Rows from block 2, named by matrix and row number. Rows with one number belong to one neuron. Each number is 50 + 15 x the weight over its row's rms, rounded and kept within 0 to 99. All counts start at 0. After the name is the row's rms in percent of the matrix's.
# gate: MLP gate (model.blocks.2.mlp.gate.weight, 672x256), inputs 128-255
# fc1: MLP up (model.blocks.2.mlp.fc1.weight, 672x256), inputs 128-255
# fc2: MLP down (model.blocks.2.mlp.fc2.weight, 256x672, transposed), outputs 128-255
gate.23 092:51 23 36 68 40 32 49 52 67 36 62 33 55 56 26 56 80 36 29 51 44 34 68 62 54 18 34 53 45 40 63 60 39 27 47 48 31 27 45 54 44 40 32 45 78 61 30 51 15 67 59 66 50 63 42 57 58 58 20 50 45 42 51 57 63 38 59 64 62 60 59 63 62 29 42 31 42 29 55 54 75 79 64 48 52 65 21 52 58 37 51 32 65 65 32 51 60 51 40 64 61 79 54 51 53 44 49 33 64 65 59 36 15 53 15 51 31 49 50 39 43 73 80 58 62 55 50 73
gate.24 110:58 44 56 77 44 22 64 48 74 56 47 53 52 42 51 81 54 71 18 51 53 38 41 47 45 14 52 44 50 56 71 33 63 45 38 67 58 60 52 53 69 44 52 51 55 25 59 70 32 72 71 60 59 78 43 29 59 56 52 65 36 61 32 27 36 69 59 51 37 55 56 55 12 36 56 33 80 27 24 38 47 70 27 49 52 52 49 69 27 47 38 68 61 75 44 75 62 62 21 39 56 62 73 66 55 76 57 42 14 47 68 54 74 42 36 50 81 40 31 46 43 56 41 58 42 79 29 67
gate.25 099:63 50 57 28 44 71 42 34 33 62 56 43 38 61 42 57 46 42 50 56 25 54 04 39 49 66 82 62 32 31 55 54 61 33 51 72 39 76 49 40 70 55 79 44 51 38 42 89 66 39 46 66 24 71 43 47 58 25 61 63 66 41 25 58 39 40 34 20 38 63 25 46 84 55 73 52 78 68 46 38 61 27 51 19 78 47 43 37 42 56 62 63 44 20 60 69 38 27 48 37 70 35 55 74 50 54 54 72 77 51 36 36 37 48 36 64 54 68 47 30 45 39 42 68 64 34 55 55
gate.26 091:61 54 51 39 22 40 60 76 65 84 31 72 53 35 44 43 70 60 45 69 49 61 72 51 50 42 28 65 31 48 28 33 49 56 28 38 66 33 38 26 35 49 62 63 24 64 48 45 53 49 36 71 58 25 38 25 66 68 42 47 44 72 69 31 71 65 63 47 50 62 81 27 49 55 55 51 47 59 67 60 57 41 30 35 41 71 42 65 56 58 25 51 10 59 45 85 42 42 37 69 31 72 48 36 39 87 32 15 60 50 40 48 24 64 64 51 42 53 65 75 72 28 64 47 37 40 53 48
gate.27 093:17 12 30 52 35 29 44 57 82 39 80 47 17 30 72 63 54 73 81 56 65 41 36 52 56 44 58 57 54 23 48 45 50 76 41 18 45 53 57 37 54 47 39 48 62 53 45 44 43 44 43 62 47 40 48 42 46 70 62 69 50 55 50 53 70 24 58 51 30 71 49 64 63 71 53 39 40 68 61 45 65 60 42 35 60 77 60 50 38 74 49 59 57 33 62 22 60 29 36 50 40 62 51 36 41 71 48 47 63 43 43 57 64 37 27 60 67 67 38 43 29 64 34 63 34 31 67 33
gate.28 098:45 47 49 47 47 53 64 40 19 62 20 37 49 39 58 53 69 45 44 56 57 47 47 36 61 59 71 52 35 76 65 63 52 31 29 47 39 57 61 53 46 97 40 21 55 27 63 38 63 64 52 56 56 58 35 20 63 47 55 60 42 57 42 43 34 41 16 64 40 43 46 61 38 12 20 59 53 23 72 60 30 72 51 45 49 45 72 50 60 31 23 42 65 72 77 39 36 35 45 45 69 55 38 53 33 57 58 34 60 46 55 25 63 16 43 77 52 72 52 48 59 36 37 35 51 51 62 47
gate.29 111:61 55 67 62 52 44 54 50 51 38 48 74 59 69 36 75 49 35 77 81 48 56 54 54 57 31 32 40 50 41 54 33 64 46 65 66 66 47 57 40 43 91 46 39 47 57 58 49 63 92 65 73 51 72 39 25 54 65 38 51 33 49 31 45 54 39 49 54 65 45 58 64 39 36 55 16 75 61 82 50 51 65 47 49 63 39 60 53 54 53 61 50 51 80 55 52 46 69 69 60 47 44 63 59 85 63 29 42 65 66 30 54 22 72 50 44 49 30 84 37 48 19 68 37 65 57 37 64
gate.30 111:35 30 46 57 21 48 70 33 64 50 42 59 36 41 52 45 44 47 66 65 59 53 56 51 49 82 36 42 51 27 66 60 28 24 56 43 33 47 39 82 29 44 55 51 68 39 54 66 49 40 52 55 53 50 42 37 42 57 62 40 47 33 50 38 43 87 63 62 26 57 24 72 70 40 49 02 48 33 60 57 44 53 48 60 39 56 49 47 51 71 54 59 42 49 75 52 71 54 43 59 46 39 62 69 37 21 79 20 37 69 44 43 38 28 49 75 45 51 60 54 45 44 39 56 43 53 40 48
gate.31 108:77 46 33 60 53 78 47 61 68 50 31 42 64 47 65 50 36 60 64 44 46 40 63 37 64 15 45 63 76 51 59 34 66 62 34 56 54 54 62 13 40 25 62 29 38 42 34 44 51 39 65 39 92 59 15 43 57 41 62 56 92 56 62 40 59 54 51 46 41 49 66 30 52 90 66 36 47 60 54 19 47 65 40 53 47 21 55 45 58 47 69 48 49 41 29 41 61 65 51 45 61 44 41 61 63 63 30 35 54 33 45 64 22 43 42 58 69 50 45 46 56 29 48 66 46 39 64 43
gate.32 106:62 26 60 48 41 27 54 27 36 53 50 64 46 37 26 56 57 66 37 56 80 51 51 49 30 53 41 29 72 43 56 49 57 39 52 58 53 32 45 58 77 40 34 80 65 61 48 65 47 61 59 46 45 54 47 57 41 58 41 36 28 36 43 74 32 53 67 46 32 49 37 67 63 70 64 40 21 21 53 48 53 46 61 70 42 13 44 46 44 74 47 37 79 34 69 64 28 30 51 31 51 57 18 58 44 61 31 35 44 45 26 51 72 42 66 33 30 49 18 90 79 57 42 60 46 23 20 33
gate.33 100:36 42 51 57 47 41 54 37 24 68 31 48 54 58 86 33 50 38 54 25 41 49 49 54 48 38 52 44 13 54 55 52 61 37 41 38 50 57 34 44 21 74 74 64 32 63 33 48 55 41 54 58 34 70 56 38 45 42 75 16 23 48 58 54 78 46 38 37 59 65 75 45 66 62 40 45 60 68 57 49 62 39 42 55 40 63 75 72 68 75 66 58 59 69 50 61 46 71 41 41 74 62 35 62 45 63 60 57 77 43 42 42 23 31 44 47 55 54 44 42 28 37 24 46 26 58 58 67
gate.34 122:36 52 64 41 36 55 22 61 56 50 64 36 50 62 66 28 41 68 77 37 72 53 41 60 50 57 31 49 08 31 42 66 63 61 40 33 13 33 48 60 52 08 47 25 69 44 69 41 46 46 48 54 54 25 29 26 58 82 64 60 25 65 55 60 37 35 30 60 67 61 51 60 46 47 50 21 59 62 47 72 16 53 47 29 52 53 45 33 63 44 43 45 39 61 76 08 56 46 49 42 58 70 34 18 33 31 68 45 41 21 53 54 37 49 72 48 42 45 56 50 72 52 43 89 26 57 56 43
gate.35 094:38 45 74 40 69 50 47 51 60 73 29 51 64 44 17 64 23 65 69 66 58 70 62 64 68 57 64 64 38 41 62 51 47 26 87 51 55 38 63 50 38 56 51 62 50 44 41 59 13 43 41 28 59 54 35 55 50 70 58 58 85 48 64 70 35 50 55 36 42 47 38 57 29 28 51 26 60 57 47 18 47 58 50 61 50 59 38 39 55 47 74 30 29 74 75 39 68 47 53 49 65 40 55 66 43 57 44 31 65 57 59 25 54 66 40 55 40 72 44 41 46 57 50 67 59 63 94 50
gate.36 110:40 41 52 40 62 51 72 45 32 48 49 73 43 56 37 51 66 55 73 50 55 62 62 41 29 64 41 30 44 45 69 38 56 58 67 44 59 30 59 68 54 29 43 43 54 41 46 54 77 55 21 49 46 44 32 50 69 86 74 68 76 56 54 40 50 53 44 27 33 63 90 50 76 39 75 38 60 63 50 28 16 48 29 45 59 48 79 75 47 44 54 43 50 28 32 39 78 35 50 41 41 58 61 42 65 39 52 51 56 58 53 55 60 53 56 64 25 37 30 56 76 32 52 55 27 49 31 59
gate.37 094:45 62 60 99 39 27 88 70 33 74 45 69 65 58 23 51 53 46 47 56 21 00 33 59 32 49 48 17 33 60 52 38 45 47 42 52 21 49 70 71 38 61 73 62 48 57 60 45 22 69 52 45 60 60 43 37 75 56 60 39 43 28 79 51 52 42 58 48 31 64 59 43 24 54 70 49 66 46 12 25 43 53 28 44 43 37 48 51 34 60 53 61 48 57 72 44 33 39 66 58 47 47 65 52 56 42 63 37 25 30 48 44 48 54 60 53 36 37 62 48 64 63 47 44 57 41 49 31
gate.38 115:41 50 46 44 66 62 36 40 69 54 63 46 44 67 18 62 28 38 35 78 71 34 40 31 46 84 52 54 44 52 45 46 54 37 31 66 51 51 10 60 56 63 75 24 72 27 78 54 65 33 58 50 31 51 38 30 63 59 38 44 49 50 44 49 35 57 28 29 56 38 69 34 40 54 58 54 65 27 41 58 57 39 49 50 61 78 69 53 58 14 44 52 71 40 51 23 70 41 44 49 42 29 31 60 47 72 67 52 38 69 60 43 72 67 43 44 56 36 44 63 18 66 48 68 37 51 40 60
gate.39 126:52 53 56 45 49 58 50 36 59 49 49 61 50 60 59 52 70 18 52 46 55 60 36 41 69 85 48 56 60 29 49 55 72 44 68 61 60 20 48 39 54 48 10 68 65 53 38 72 73 63 56 83 72 82 15 43 81 39 55 55 43 72 34 12 61 44 59 49 58 40 35 33 46 40 28 57 51 63 34 18 35 26 44 33 47 45 66 48 58 74 46 57 32 52 36 63 42 56 60 53 92 69 56 37 63 60 20 31 72 41 67 66 53 41 44 29 56 43 39 39 46 81 18 35 64 29 66 69
gate.40 099:55 43 45 56 83 36 39 66 56 79 59 64 38 33 35 60 61 50 21 72 51 71 44 71 50 49 45 72 43 83 51 80 51 61 42 41 41 50 36 45 80 37 51 61 77 35 53 59 43 54 38 61 29 68 64 32 54 49 61 47 66 60 46 79 69 71 44 50 54 68 60 92 41 75 66 50 64 75 41 43 58 34 19 52 06 08 59 73 37 59 44 70 27 58 46 33 52 41 31 63 38 27 55 56 30 64 21 55 39 41 60 51 64 63 67 49 31 28 35 38 54 52 54 38 53 42 70 32
fc1.23 093:22 25 33 54 30 17 41 30 68 30 54 65 36 53 40 70 66 71 23 22 27 44 69 75 40 63 40 57 67 29 23 52 48 35 61 69 62 45 61 55 73 57 45 42 46 55 50 48 39 46 67 28 53 61 80 33 77 38 34 26 58 44 65 64 53 33 70 70 35 45 60 52 36 55 53 57 34 33 42 87 53 50 80 40 58 36 39 51 41 68 47 34 63 56 47 61 58 49 41 50 39 59 64 57 65 56 52 31 34 48 36 68 38 39 55 27 23 73 44 60 50 64 49 45 43 53 63 51
fc1.24 100:63 25 37 38 58 39 64 31 59 54 56 54 68 49 69 47 21 59 57 42 42 56 61 30 81 71 45 39 69 61 23 46 66 59 61 65 38 67 50 51 51 42 32 50 62 43 39 26 39 31 59 57 65 64 45 73 35 50 48 48 76 39 51 71 30 49 73 58 50 61 29 22 72 47 55 45 67 63 32 66 26 49 55 70 40 41 50 26 39 39 33 65 66 53 51 81 61 30 44 73 81 72 75 59 44 25 59 42 76 39 31 37 38 58 39 68 74 57 64 49 87 07 55 64 22 50 58 56
fc1.25 099:50 28 45 56 79 04 64 51 45 68 51 44 46 60 41 46 49 61 65 40 57 51 77 62 45 39 40 60 75 74 64 60 33 68 60 52 52 44 31 57 50 49 54 19 47 32 64 48 74 37 38 36 79 28 60 70 41 52 15 47 51 45 72 36 58 75 66 67 52 68 72 57 59 48 65 44 46 50 66 50 31 55 44 56 63 66 68 60 26 49 28 23 86 61 68 39 61 44 59 17 54 48 61 41 28 48 38 37 38 62 65 31 51 52 41 41 49 44 51 15 40 36 23 50 60 54 43 63
fc1.26 095:45 37 34 14 52 57 23 32 39 38 78 70 47 55 57 41 50 31 46 40 23 63 41 24 52 22 68 55 49 40 59 37 42 61 24 61 33 44 50 66 46 51 17 41 48 33 49 35 47 56 61 37 52 69 41 76 59 51 40 59 74 26 55 51 22 38 51 49 21 65 45 52 56 56 45 33 38 62 42 35 37 46 55 30 56 57 27 34 60 39 45 42 75 25 40 53 48 38 52 62 41 41 65 22 60 37 52 57 26 48 99 67 48 50 75 56 55 69 21 39 41 49 49 28 72 60 60 46
fc1.27 099:34 52 60 41 46 24 88 50 62 23 58 70 50 76 46 57 55 42 25 48 39 33 32 70 09 35 63 50 51 42 44 35 62 46 49 45 57 53 43 70 36 20 39 62 61 31 64 37 48 32 49 43 43 48 41 76 32 47 76 46 51 31 39 38 43 48 63 48 40 63 48 45 61 51 66 49 52 47 37 38 52 77 67 71 48 69 63 36 20 20 47 56 41 73 60 52 53 46 41 63 46 66 31 27 74 46 59 49 15 58 41 44 30 72 11 47 30 20 48 59 44 68 61 50 88 48 28 37
fc1.28 089:57 75 54 50 40 63 51 39 44 58 52 69 38 56 44 58 51 51 64 62 43 33 72 65 39 18 27 50 43 20 57 30 52 48 28 52 99 54 60 59 55 16 43 60 34 43 55 22 46 68 33 39 51 56 40 66 57 34 59 46 53 53 66 31 39 73 52 55 31 77 42 18 37 13 20 59 36 46 68 26 60 44 47 48 23 52 62 43 59 33 55 41 57 48 56 48 45 41 51 65 60 66 44 88 66 79 74 47 38 51 13 59 40 63 39 59 62 60 42 62 19 26 82 59 45 50 60 63
fc1.29 102:54 46 36 34 52 74 45 19 50 43 50 68 69 46 55 32 35 39 58 63 43 53 58 42 37 61 53 39 34 28 34 63 58 42 32 54 13 60 76 87 35 37 63 65 55 72 36 52 45 53 68 42 61 31 54 62 21 53 60 59 54 49 66 36 29 41 62 55 28 56 37 57 29 45 42 69 42 54 52 41 42 78 56 65 22 62 55 55 54 20 48 38 61 31 41 80 53 46 38 62 59 41 49 34 43 61 57 36 55 76 51 54 57 55 61 08 93 54 37 40 57 69 61 43 54 55 50 41
fc1.30 106:72 71 42 56 43 69 45 28 31 65 79 52 76 37 63 52 50 19 79 44 48 38 45 55 54 32 23 71 71 74 30 45 47 44 41 42 41 61 20 56 75 66 57 57 48 46 68 59 36 50 44 31 76 43 71 51 74 52 53 56 92 38 20 35 58 64 45 31 68 47 48 33 37 48 61 43 44 64 24 66 38 61 48 70 53 56 28 24 43 57 30 42 58 57 69 35 38 51 80 58 50 37 48 60 58 44 50 56 75 62 38 71 61 45 55 55 55 35 38 67 30 49 26 37 37 39 49 38
fc1.31 106:68 42 73 58 64 53 48 45 62 49 32 35 62 55 41 55 33 45 67 40 33 43 48 47 63 48 64 63 55 50 89 40 65 55 58 46 59 76 54 59 50 21 37 62 35 61 35 40 60 54 74 42 70 45 41 54 44 38 34 56 77 27 45 62 60 52 24 37 17 76 59 41 61 50 73 71 43 38 33 16 35 43 59 75 28 56 55 46 25 64 74 42 49 68 52 74 32 42 67 58 72 43 53 30 62 71 64 24 43 47 60 49 39 81 16 48 16 37 64 42 90 29 65 71 28 48 56 39
fc1.32 104:46 24 38 47 59 42 50 52 42 63 46 47 28 75 90 94 49 66 46 49 40 40 43 62 62 51 82 43 53 67 68 25 37 64 55 57 70 52 46 69 40 31 35 88 59 32 25 46 44 56 67 39 53 25 37 36 60 46 31 36 67 49 60 24 37 49 55 30 19 66 44 29 61 54 24 58 71 46 48 65 39 43 50 37 67 71 51 18 51 51 52 42 41 77 45 70 50 60 30 45 47 50 43 51 53 66 41 37 16 41 47 46 57 34 27 41 20 81 26 37 67 53 57 72 76 35 64 45
fc1.33 098:68 61 46 52 40 74 42 50 33 53 46 30 44 51 71 72 50 49 53 37 32 58 77 39 48 56 56 39 82 62 33 49 30 41 58 53 70 52 52 63 42 44 66 60 37 51 45 30 67 65 45 63 38 34 57 48 38 63 44 45 30 28 24 18 52 39 40 24 54 36 24 55 27 53 53 30 56 36 49 41 18 56 64 55 43 42 31 35 51 66 57 48 59 49 60 62 45 40 47 79 41 38 30 47 72 73 50 31 44 42 50 29 34 44 63 68 44 37 62 48 57 31 53 50 71 62 59 77
fc1.34 121:51 39 57 50 35 38 42 70 83 48 82 68 70 48 59 64 38 32 40 58 38 76 24 81 73 67 50 24 62 43 34 24 48 32 38 51 54 28 35 29 34 52 42 70 30 51 35 75 45 80 68 65 32 49 36 47 58 26 46 49 45 63 60 32 48 66 78 43 58 60 55 64 63 43 70 68 27 37 56 39 47 44 15 46 53 66 61 37 76 61 41 50 50 59 45 38 47 41 32 88 55 18 72 83 36 46 39 36 49 59 31 79 60 60 50 27 44 46 60 51 41 33 37 66 26 42 75 42
fc1.35 101:66 43 73 36 34 36 37 65 22 55 19 30 48 24 63 33 64 39 46 47 55 35 54 66 20 45 61 36 26 34 51 61 35 43 32 43 69 52 43 37 61 64 53 31 69 81 50 66 35 49 37 55 70 66 20 49 77 43 40 47 45 52 32 39 35 31 60 68 47 30 30 52 32 48 43 55 44 61 44 13 75 46 43 81 34 34 50 53 49 65 57 60 51 52 37 51 58 45 69 45 59 43 50 15 36 69 43 35 48 62 40 24 61 24 73 49 28 66 42 40 25 51 77 66 30 52 69 30
fc1.36 111:49 55 55 34 55 48 37 63 64 65 69 72 53 77 44 71 51 51 76 29 37 31 34 32 65 23 59 49 60 42 43 51 72 90 63 55 74 59 84 61 84 23 52 44 75 48 48 41 41 55 52 49 55 67 57 48 39 48 76 68 29 52 29 32 33 77 39 39 44 50 65 54 68 52 48 58 54 74 44 23 58 67 62 62 78 56 52 63 30 36 45 78 86 37 61 54 35 67 44 49 25 00 48 56 66 51 68 51 47 51 61 52 74 31 41 62 28 50 36 70 29 44 61 45 50 35 30 53
fc1.37 094:36 42 38 35 60 45 38 50 54 56 53 33 63 60 26 80 56 19 36 54 55 55 37 39 48 50 52 61 46 41 68 24 69 56 71 48 51 64 42 52 29 05 38 60 35 55 45 63 48 53 50 43 59 67 54 32 56 55 51 42 61 50 99 16 92 58 48 50 46 47 57 28 64 56 26 67 41 72 75 62 58 50 46 53 61 54 58 80 59 23 42 55 49 39 23 41 60 66 48 59 48 52 45 58 60 37 35 15 46 33 64 65 24 57 46 63 49 66 21 38 44 36 47 45 39 53 33 65
fc1.38 116:28 82 54 56 31 67 54 54 45 50 27 38 52 62 47 67 31 46 41 36 39 44 24 67 59 86 52 53 81 69 64 34 56 63 34 05 49 33 48 45 35 74 76 39 31 35 35 23 76 56 52 50 61 56 50 43 77 39 62 40 31 40 46 80 49 41 56 63 72 67 37 66 33 36 53 62 44 39 71 52 47 54 73 45 39 68 46 49 45 57 67 76 71 31 48 68 30 14 42 38 47 70 41 67 59 52 54 61 47 39 51 77 50 52 43 62 59 52 36 37 73 34 36 39 33 24 38 33
fc1.39 115:68 38 47 71 27 48 51 57 55 56 55 63 32 41 47 62 55 29 39 49 84 73 45 52 23 46 47 37 40 62 53 57 36 60 63 68 31 58 48 65 58 55 69 68 43 55 56 62 23 33 74 40 41 29 72 45 18 85 56 57 63 61 65 69 35 39 65 39 53 49 54 56 43 35 50 41 38 77 59 84 49 63 61 46 50 39 66 47 66 35 28 47 64 31 55 30 06 56 51 63 50 24 64 51 50 41 49 32 16 55 25 31 81 53 48 64 61 48 55 48 45 42 62 73 36 60 45 58
fc1.40 100:75 66 25 54 57 31 42 41 30 38 82 53 58 49 26 74 28 49 50 43 68 36 46 51 56 62 48 42 72 46 48 57 75 37 41 48 62 46 58 65 53 54 70 77 49 16 56 78 81 39 29 51 63 31 52 51 34 46 79 49 73 72 68 38 41 54 54 30 65 45 11 54 42 58 53 37 64 34 51 52 33 46 51 54 64 61 43 32 34 44 76 59 27 43 36 51 35 63 73 54 57 49 42 41 78 57 15 40 38 52 62 71 71 48 40 70 48 29 68 52 57 53 29 54 33 47 68 51
fc2.23 097:58 24 31 52 61 82 51 45 46 93 44 15 48 42 51 50 57 14 54 29 39 47 32 50 63 41 37 62 48 83 75 55 71 40 87 35 69 36 25 51 41 63 40 53 57 46 37 19 49 16 75 53 50 79 35 50 46 29 50 13 48 54 60 60 40 61 57 39 59 63 43 37 72 54 30 69 55 64 26 44 25 61 52 41 28 29 37 53 70 91 63 73 68 49 42 49 39 64 53 66 44 43 38 48 62 32 67 58 53 59 45 39 65 23 63 38 47 53 45 57 60 64 55 20 35 51 58 72
fc2.24 105:48 57 69 38 90 72 54 51 36 51 39 50 63 45 53 64 49 45 47 06 86 55 56 68 45 22 58 19 22 61 37 18 43 41 48 49 67 77 57 46 44 45 65 34 72 44 49 56 39 33 40 63 56 42 71 32 75 19 46 34 42 49 53 27 40 32 47 48 59 45 61 42 41 54 33 41 32 66 31 46 42 81 42 10 78 76 56 34 62 29 33 66 30 53 55 46 49 71 61 44 60 59 41 42 72 45 53 31 14 62 64 32 30 45 41 48 36 37 66 50 43 57 70 53 35 59 33 51
fc2.25 094:50 63 38 40 66 24 58 29 65 58 65 74 40 46 37 59 70 61 44 91 53 43 42 62 86 77 14 31 71 35 61 31 13 24 68 62 56 62 54 55 62 67 60 61 51 66 54 64 55 42 75 38 55 42 72 28 17 40 49 56 37 55 37 37 41 46 61 68 43 36 49 48 57 79 74 42 28 39 49 56 52 48 48 49 49 80 25 52 25 72 45 33 61 55 39 47 81 42 47 45 60 22 44 41 55 58 63 53 30 69 36 49 55 37 51 47 58 40 60 33 48 29 53 45 55 52 66 41
fc2.26 090:25 56 32 43 59 56 39 37 39 48 55 40 51 25 59 51 46 31 29 17 82 47 49 50 45 55 40 46 75 49 34 60 31 00 58 54 42 67 72 55 39 39 30 61 61 66 41 31 42 62 56 62 48 64 62 58 48 59 66 50 38 62 51 49 80 46 28 41 75 39 59 58 29 46 62 58 31 65 54 27 50 55 54 26 82 35 62 66 43 39 42 45 50 32 57 61 33 51 70 41 52 22 55 37 37 46 61 37 29 62 67 82 54 60 41 68 45 31 63 42 54 40 72 35 71 57 56 65
fc2.27 096:33 18 41 56 31 79 77 57 50 45 65 33 54 46 60 44 52 51 51 75 74 37 47 74 33 46 49 59 46 41 61 63 43 68 13 44 61 33 60 67 44 73 70 43 26 63 54 37 73 66 49 40 31 42 35 41 47 48 62 78 50 41 35 54 48 50 42 47 67 47 57 54 44 54 70 36 36 36 67 56 48 68 55 87 36 51 66 49 47 58 50 58 83 70 35 22 71 67 52 49 38 70 63 43 30 61 45 70 27 57 24 16 44 47 31 29 51 62 29 51 43 49 38 22 53 53 80 61
fc2.28 092:65 65 24 74 50 58 29 73 60 47 67 07 27 68 75 47 40 34 45 57 00 60 24 07 46 45 39 54 40 74 47 73 42 38 33 58 47 49 33 48 80 57 61 75 40 72 44 81 66 16 61 42 43 68 40 31 80 33 59 31 44 64 50 56 71 74 67 53 46 58 37 63 48 44 54 54 35 55 39 67 34 43 32 44 45 40 60 47 64 39 47 58 39 70 77 72 58 61 60 63 53 36 51 63 55 35 60 44 85 49 60 76 73 47 64 30 23 54 37 55 39 50 53 54 46 64 52 44
fc2.29 101:16 48 62 59 43 48 65 40 45 83 52 35 35 50 72 61 41 17 47 70 36 77 56 39 34 39 17 56 44 50 48 64 64 55 52 49 88 50 92 78 33 39 70 54 43 73 47 45 66 46 52 51 54 65 58 35 70 33 47 65 48 33 37 63 61 79 44 31 36 53 55 65 41 69 25 70 63 71 24 30 58 27 62 67 54 61 45 63 45 29 58 48 46 43 43 57 27 72 76 74 48 59 41 29 54 40 45 72 49 78 44 40 35 59 60 42 53 57 52 45 45 48 57 74 41 67 69 38
fc2.30 105:07 57 43 28 49 60 83 33 09 61 45 35 29 31 45 31 61 38 39 53 50 51 57 54 37 35 03 57 30 58 46 55 45 23 53 38 68 20 70 53 25 28 68 48 56 45 35 29 51 37 43 64 48 74 43 51 58 38 27 32 54 50 51 71 64 24 62 49 79 54 60 45 67 45 31 50 66 49 47 51 35 44 37 61 50 34 58 50 67 57 36 50 60 44 33 45 48 38 59 33 45 65 59 62 72 50 50 54 42 57 45 73 57 38 57 80 50 43 41 48 49 51 59 38 56 54 38 62
fc2.31 114:63 26 71 37 30 38 30 48 52 61 63 50 56 63 59 36 69 66 60 56 77 42 21 36 56 44 52 55 55 55 48 74 46 55 61 87 36 50 40 74 75 64 36 54 55 71 66 70 39 39 51 65 38 63 45 52 41 54 22 40 34 43 57 29 36 46 58 47 34 39 44 65 75 49 55 44 47 45 58 45 55 62 39 27 47 34 55 69 40 27 27 66 23 48 43 31 45 34 70 57 69 72 51 51 34 68 19 63 48 70 59 35 39 55 42 38 40 59 62 39 81 63 47 71 58 45 64 36
fc2.32 108:55 31 53 29 28 65 51 61 73 56 36 54 66 45 59 30 38 76 51 43 85 50 43 49 47 73 69 51 38 54 62 29 56 50 65 54 48 71 12 33 54 74 44 59 45 21 49 26 29 58 45 56 62 77 78 50 40 21 29 46 49 59 48 26 26 67 45 31 49 59 32 62 40 60 36 55 43 69 57 36 44 60 36 50 42 42 46 64 30 40 51 67 63 80 70 30 66 54 48 46 57 42 45 43 54 34 38 63 36 16 41 36 63 49 81 31 30 76 36 25 59 54 48 53 57 19 61 34
fc2.33 104:65 55 61 55 56 34 65 44 59 51 44 41 58 62 72 47 55 52 55 79 46 72 52 76 47 67 40 54 08 57 47 51 36 58 51 61 30 48 04 74 43 53 37 64 27 43 54 33 43 36 55 65 55 24 56 55 44 67 57 24 98 51 33 57 69 46 29 44 50 37 38 23 49 24 52 32 49 42 52 55 45 42 40 71 64 50 48 65 59 82 44 16 50 33 38 65 23 61 47 27 87 15 43 50 37 52 61 23 31 38 29 39 45 75 44 56 19 59 30 52 58 52 53 67 77 63 53 50
fc2.34 121:62 43 37 38 88 68 34 57 61 27 55 37 84 61 74 55 64 40 58 24 65 37 58 38 38 77 32 54 46 83 31 10 60 55 43 40 40 38 09 41 28 17 38 60 32 37 34 52 46 44 72 43 53 45 70 72 40 32 63 51 70 55 36 63 57 72 54 42 60 22 47 36 44 37 36 47 39 61 39 42 07 59 68 35 62 42 51 51 49 71 73 45 37 43 75 33 37 72 26 84 64 48 42 51 53 72 50 50 57 54 35 38 53 37 67 15 52 45 35 69 57 44 33 54 71 41 60 42
fc2.35 099:21 45 29 21 64 46 69 49 39 67 39 62 25 43 27 47 32 92 88 64 39 55 37 49 55 56 24 43 53 69 36 64 20 59 49 77 57 60 52 23 47 45 26 37 50 64 55 37 69 57 63 48 60 53 36 61 53 52 54 52 61 38 45 85 06 33 37 67 19 52 46 59 51 46 38 55 44 74 57 18 60 54 58 42 56 54 37 41 59 64 43 45 36 60 36 39 29 42 72 59 62 59 32 49 63 34 40 41 57 68 56 34 36 67 31 45 31 64 64 51 72 59 66 50 51 44 58 29
fc2.36 116:39 42 39 66 65 58 58 37 40 73 44 57 57 41 59 31 49 65 74 48 91 48 50 49 62 45 14 58 65 49 35 33 72 36 19 42 60 82 41 47 26 57 42 51 41 55 72 37 30 18 55 65 62 51 35 44 56 55 56 37 70 43 44 45 71 33 52 40 57 65 59 52 60 60 58 49 64 50 41 36 37 72 65 40 45 47 62 63 62 61 65 64 59 37 49 58 44 69 36 60 47 25 35 51 31 50 61 52 51 40 63 59 71 60 75 19 44 65 25 68 66 39 60 72 33 64 44 55
fc2.37 100:54 49 77 70 49 43 40 64 38 35 49 39 42 45 39 52 54 64 38 61 60 40 39 40 58 27 49 57 58 47 54 26 51 65 44 36 31 52 25 35 61 19 41 72 45 61 47 40 37 60 37 45 01 74 75 69 56 65 29 53 62 59 52 44 42 44 63 45 46 71 14 40 47 37 49 50 38 54 40 42 39 65 63 70 43 65 74 55 38 52 68 36 65 34 67 38 47 33 61 50 31 48 45 70 53 54 78 51 88 22 54 39 34 69 23 33 33 24 37 53 29 33 33 41 55 75 61 44
fc2.38 113:53 00 70 39 91 51 52 69 52 46 51 71 25 42 46 43 62 63 53 53 52 58 49 60 60 38 58 57 72 65 43 44 62 69 36 51 66 14 62 47 61 66 75 77 43 53 30 58 37 63 55 53 66 61 58 52 45 44 20 44 26 63 44 66 61 43 39 58 22 57 51 57 41 34 40 32 48 40 72 43 57 49 65 30 34 38 25 63 63 40 37 40 22 41 40 71 59 56 54 60 73 40 45 51 48 52 38 33 64 64 54 52 26 35 59 45 47 45 65 42 39 43 49 62 51 44 30 60
fc2.39 111:69 64 38 82 41 49 46 67 65 70 56 54 74 17 61 45 65 67 63 35 58 26 48 68 50 62 40 35 51 50 66 65 47 57 43 55 27 47 66 50 68 59 54 72 78 60 35 71 65 43 43 37 65 51 31 48 62 42 44 21 20 49 69 55 55 52 38 28 69 33 74 40 45 51 27 58 58 56 28 74 24 58 69 60 63 40 35 31 73 61 47 68 64 28 46 32 71 73 48 74 56 50 39 22 45 75 61 71 39 34 42 62 46 50 59 40 40 64 50 45 68 60 25 48 51 22 53 54
fc2.40 098:51 60 42 74 51 58 50 47 44 31 51 51 68 81 51 34 58 64 51 57 42 15 46 50 31 63 52 73 49 46 42 37 59 50 63 65 37 65 44 57 99 42 41 79 29 56 60 63 67 44 22 30 48 46 54 38 77 69 47 61 40 61 53 43 31 39 45 18 26 76 59 70 46 49 59 55 39 41 36 49 58 62 51 40 57 77 75 40 53 38 31 59 59 67 38 73 61 55 47 67 57 45 71 59 42 65 68 57 31 61 74 75 82 43 56 45 30 45 53 78 81 52 54 63 72 54 48 52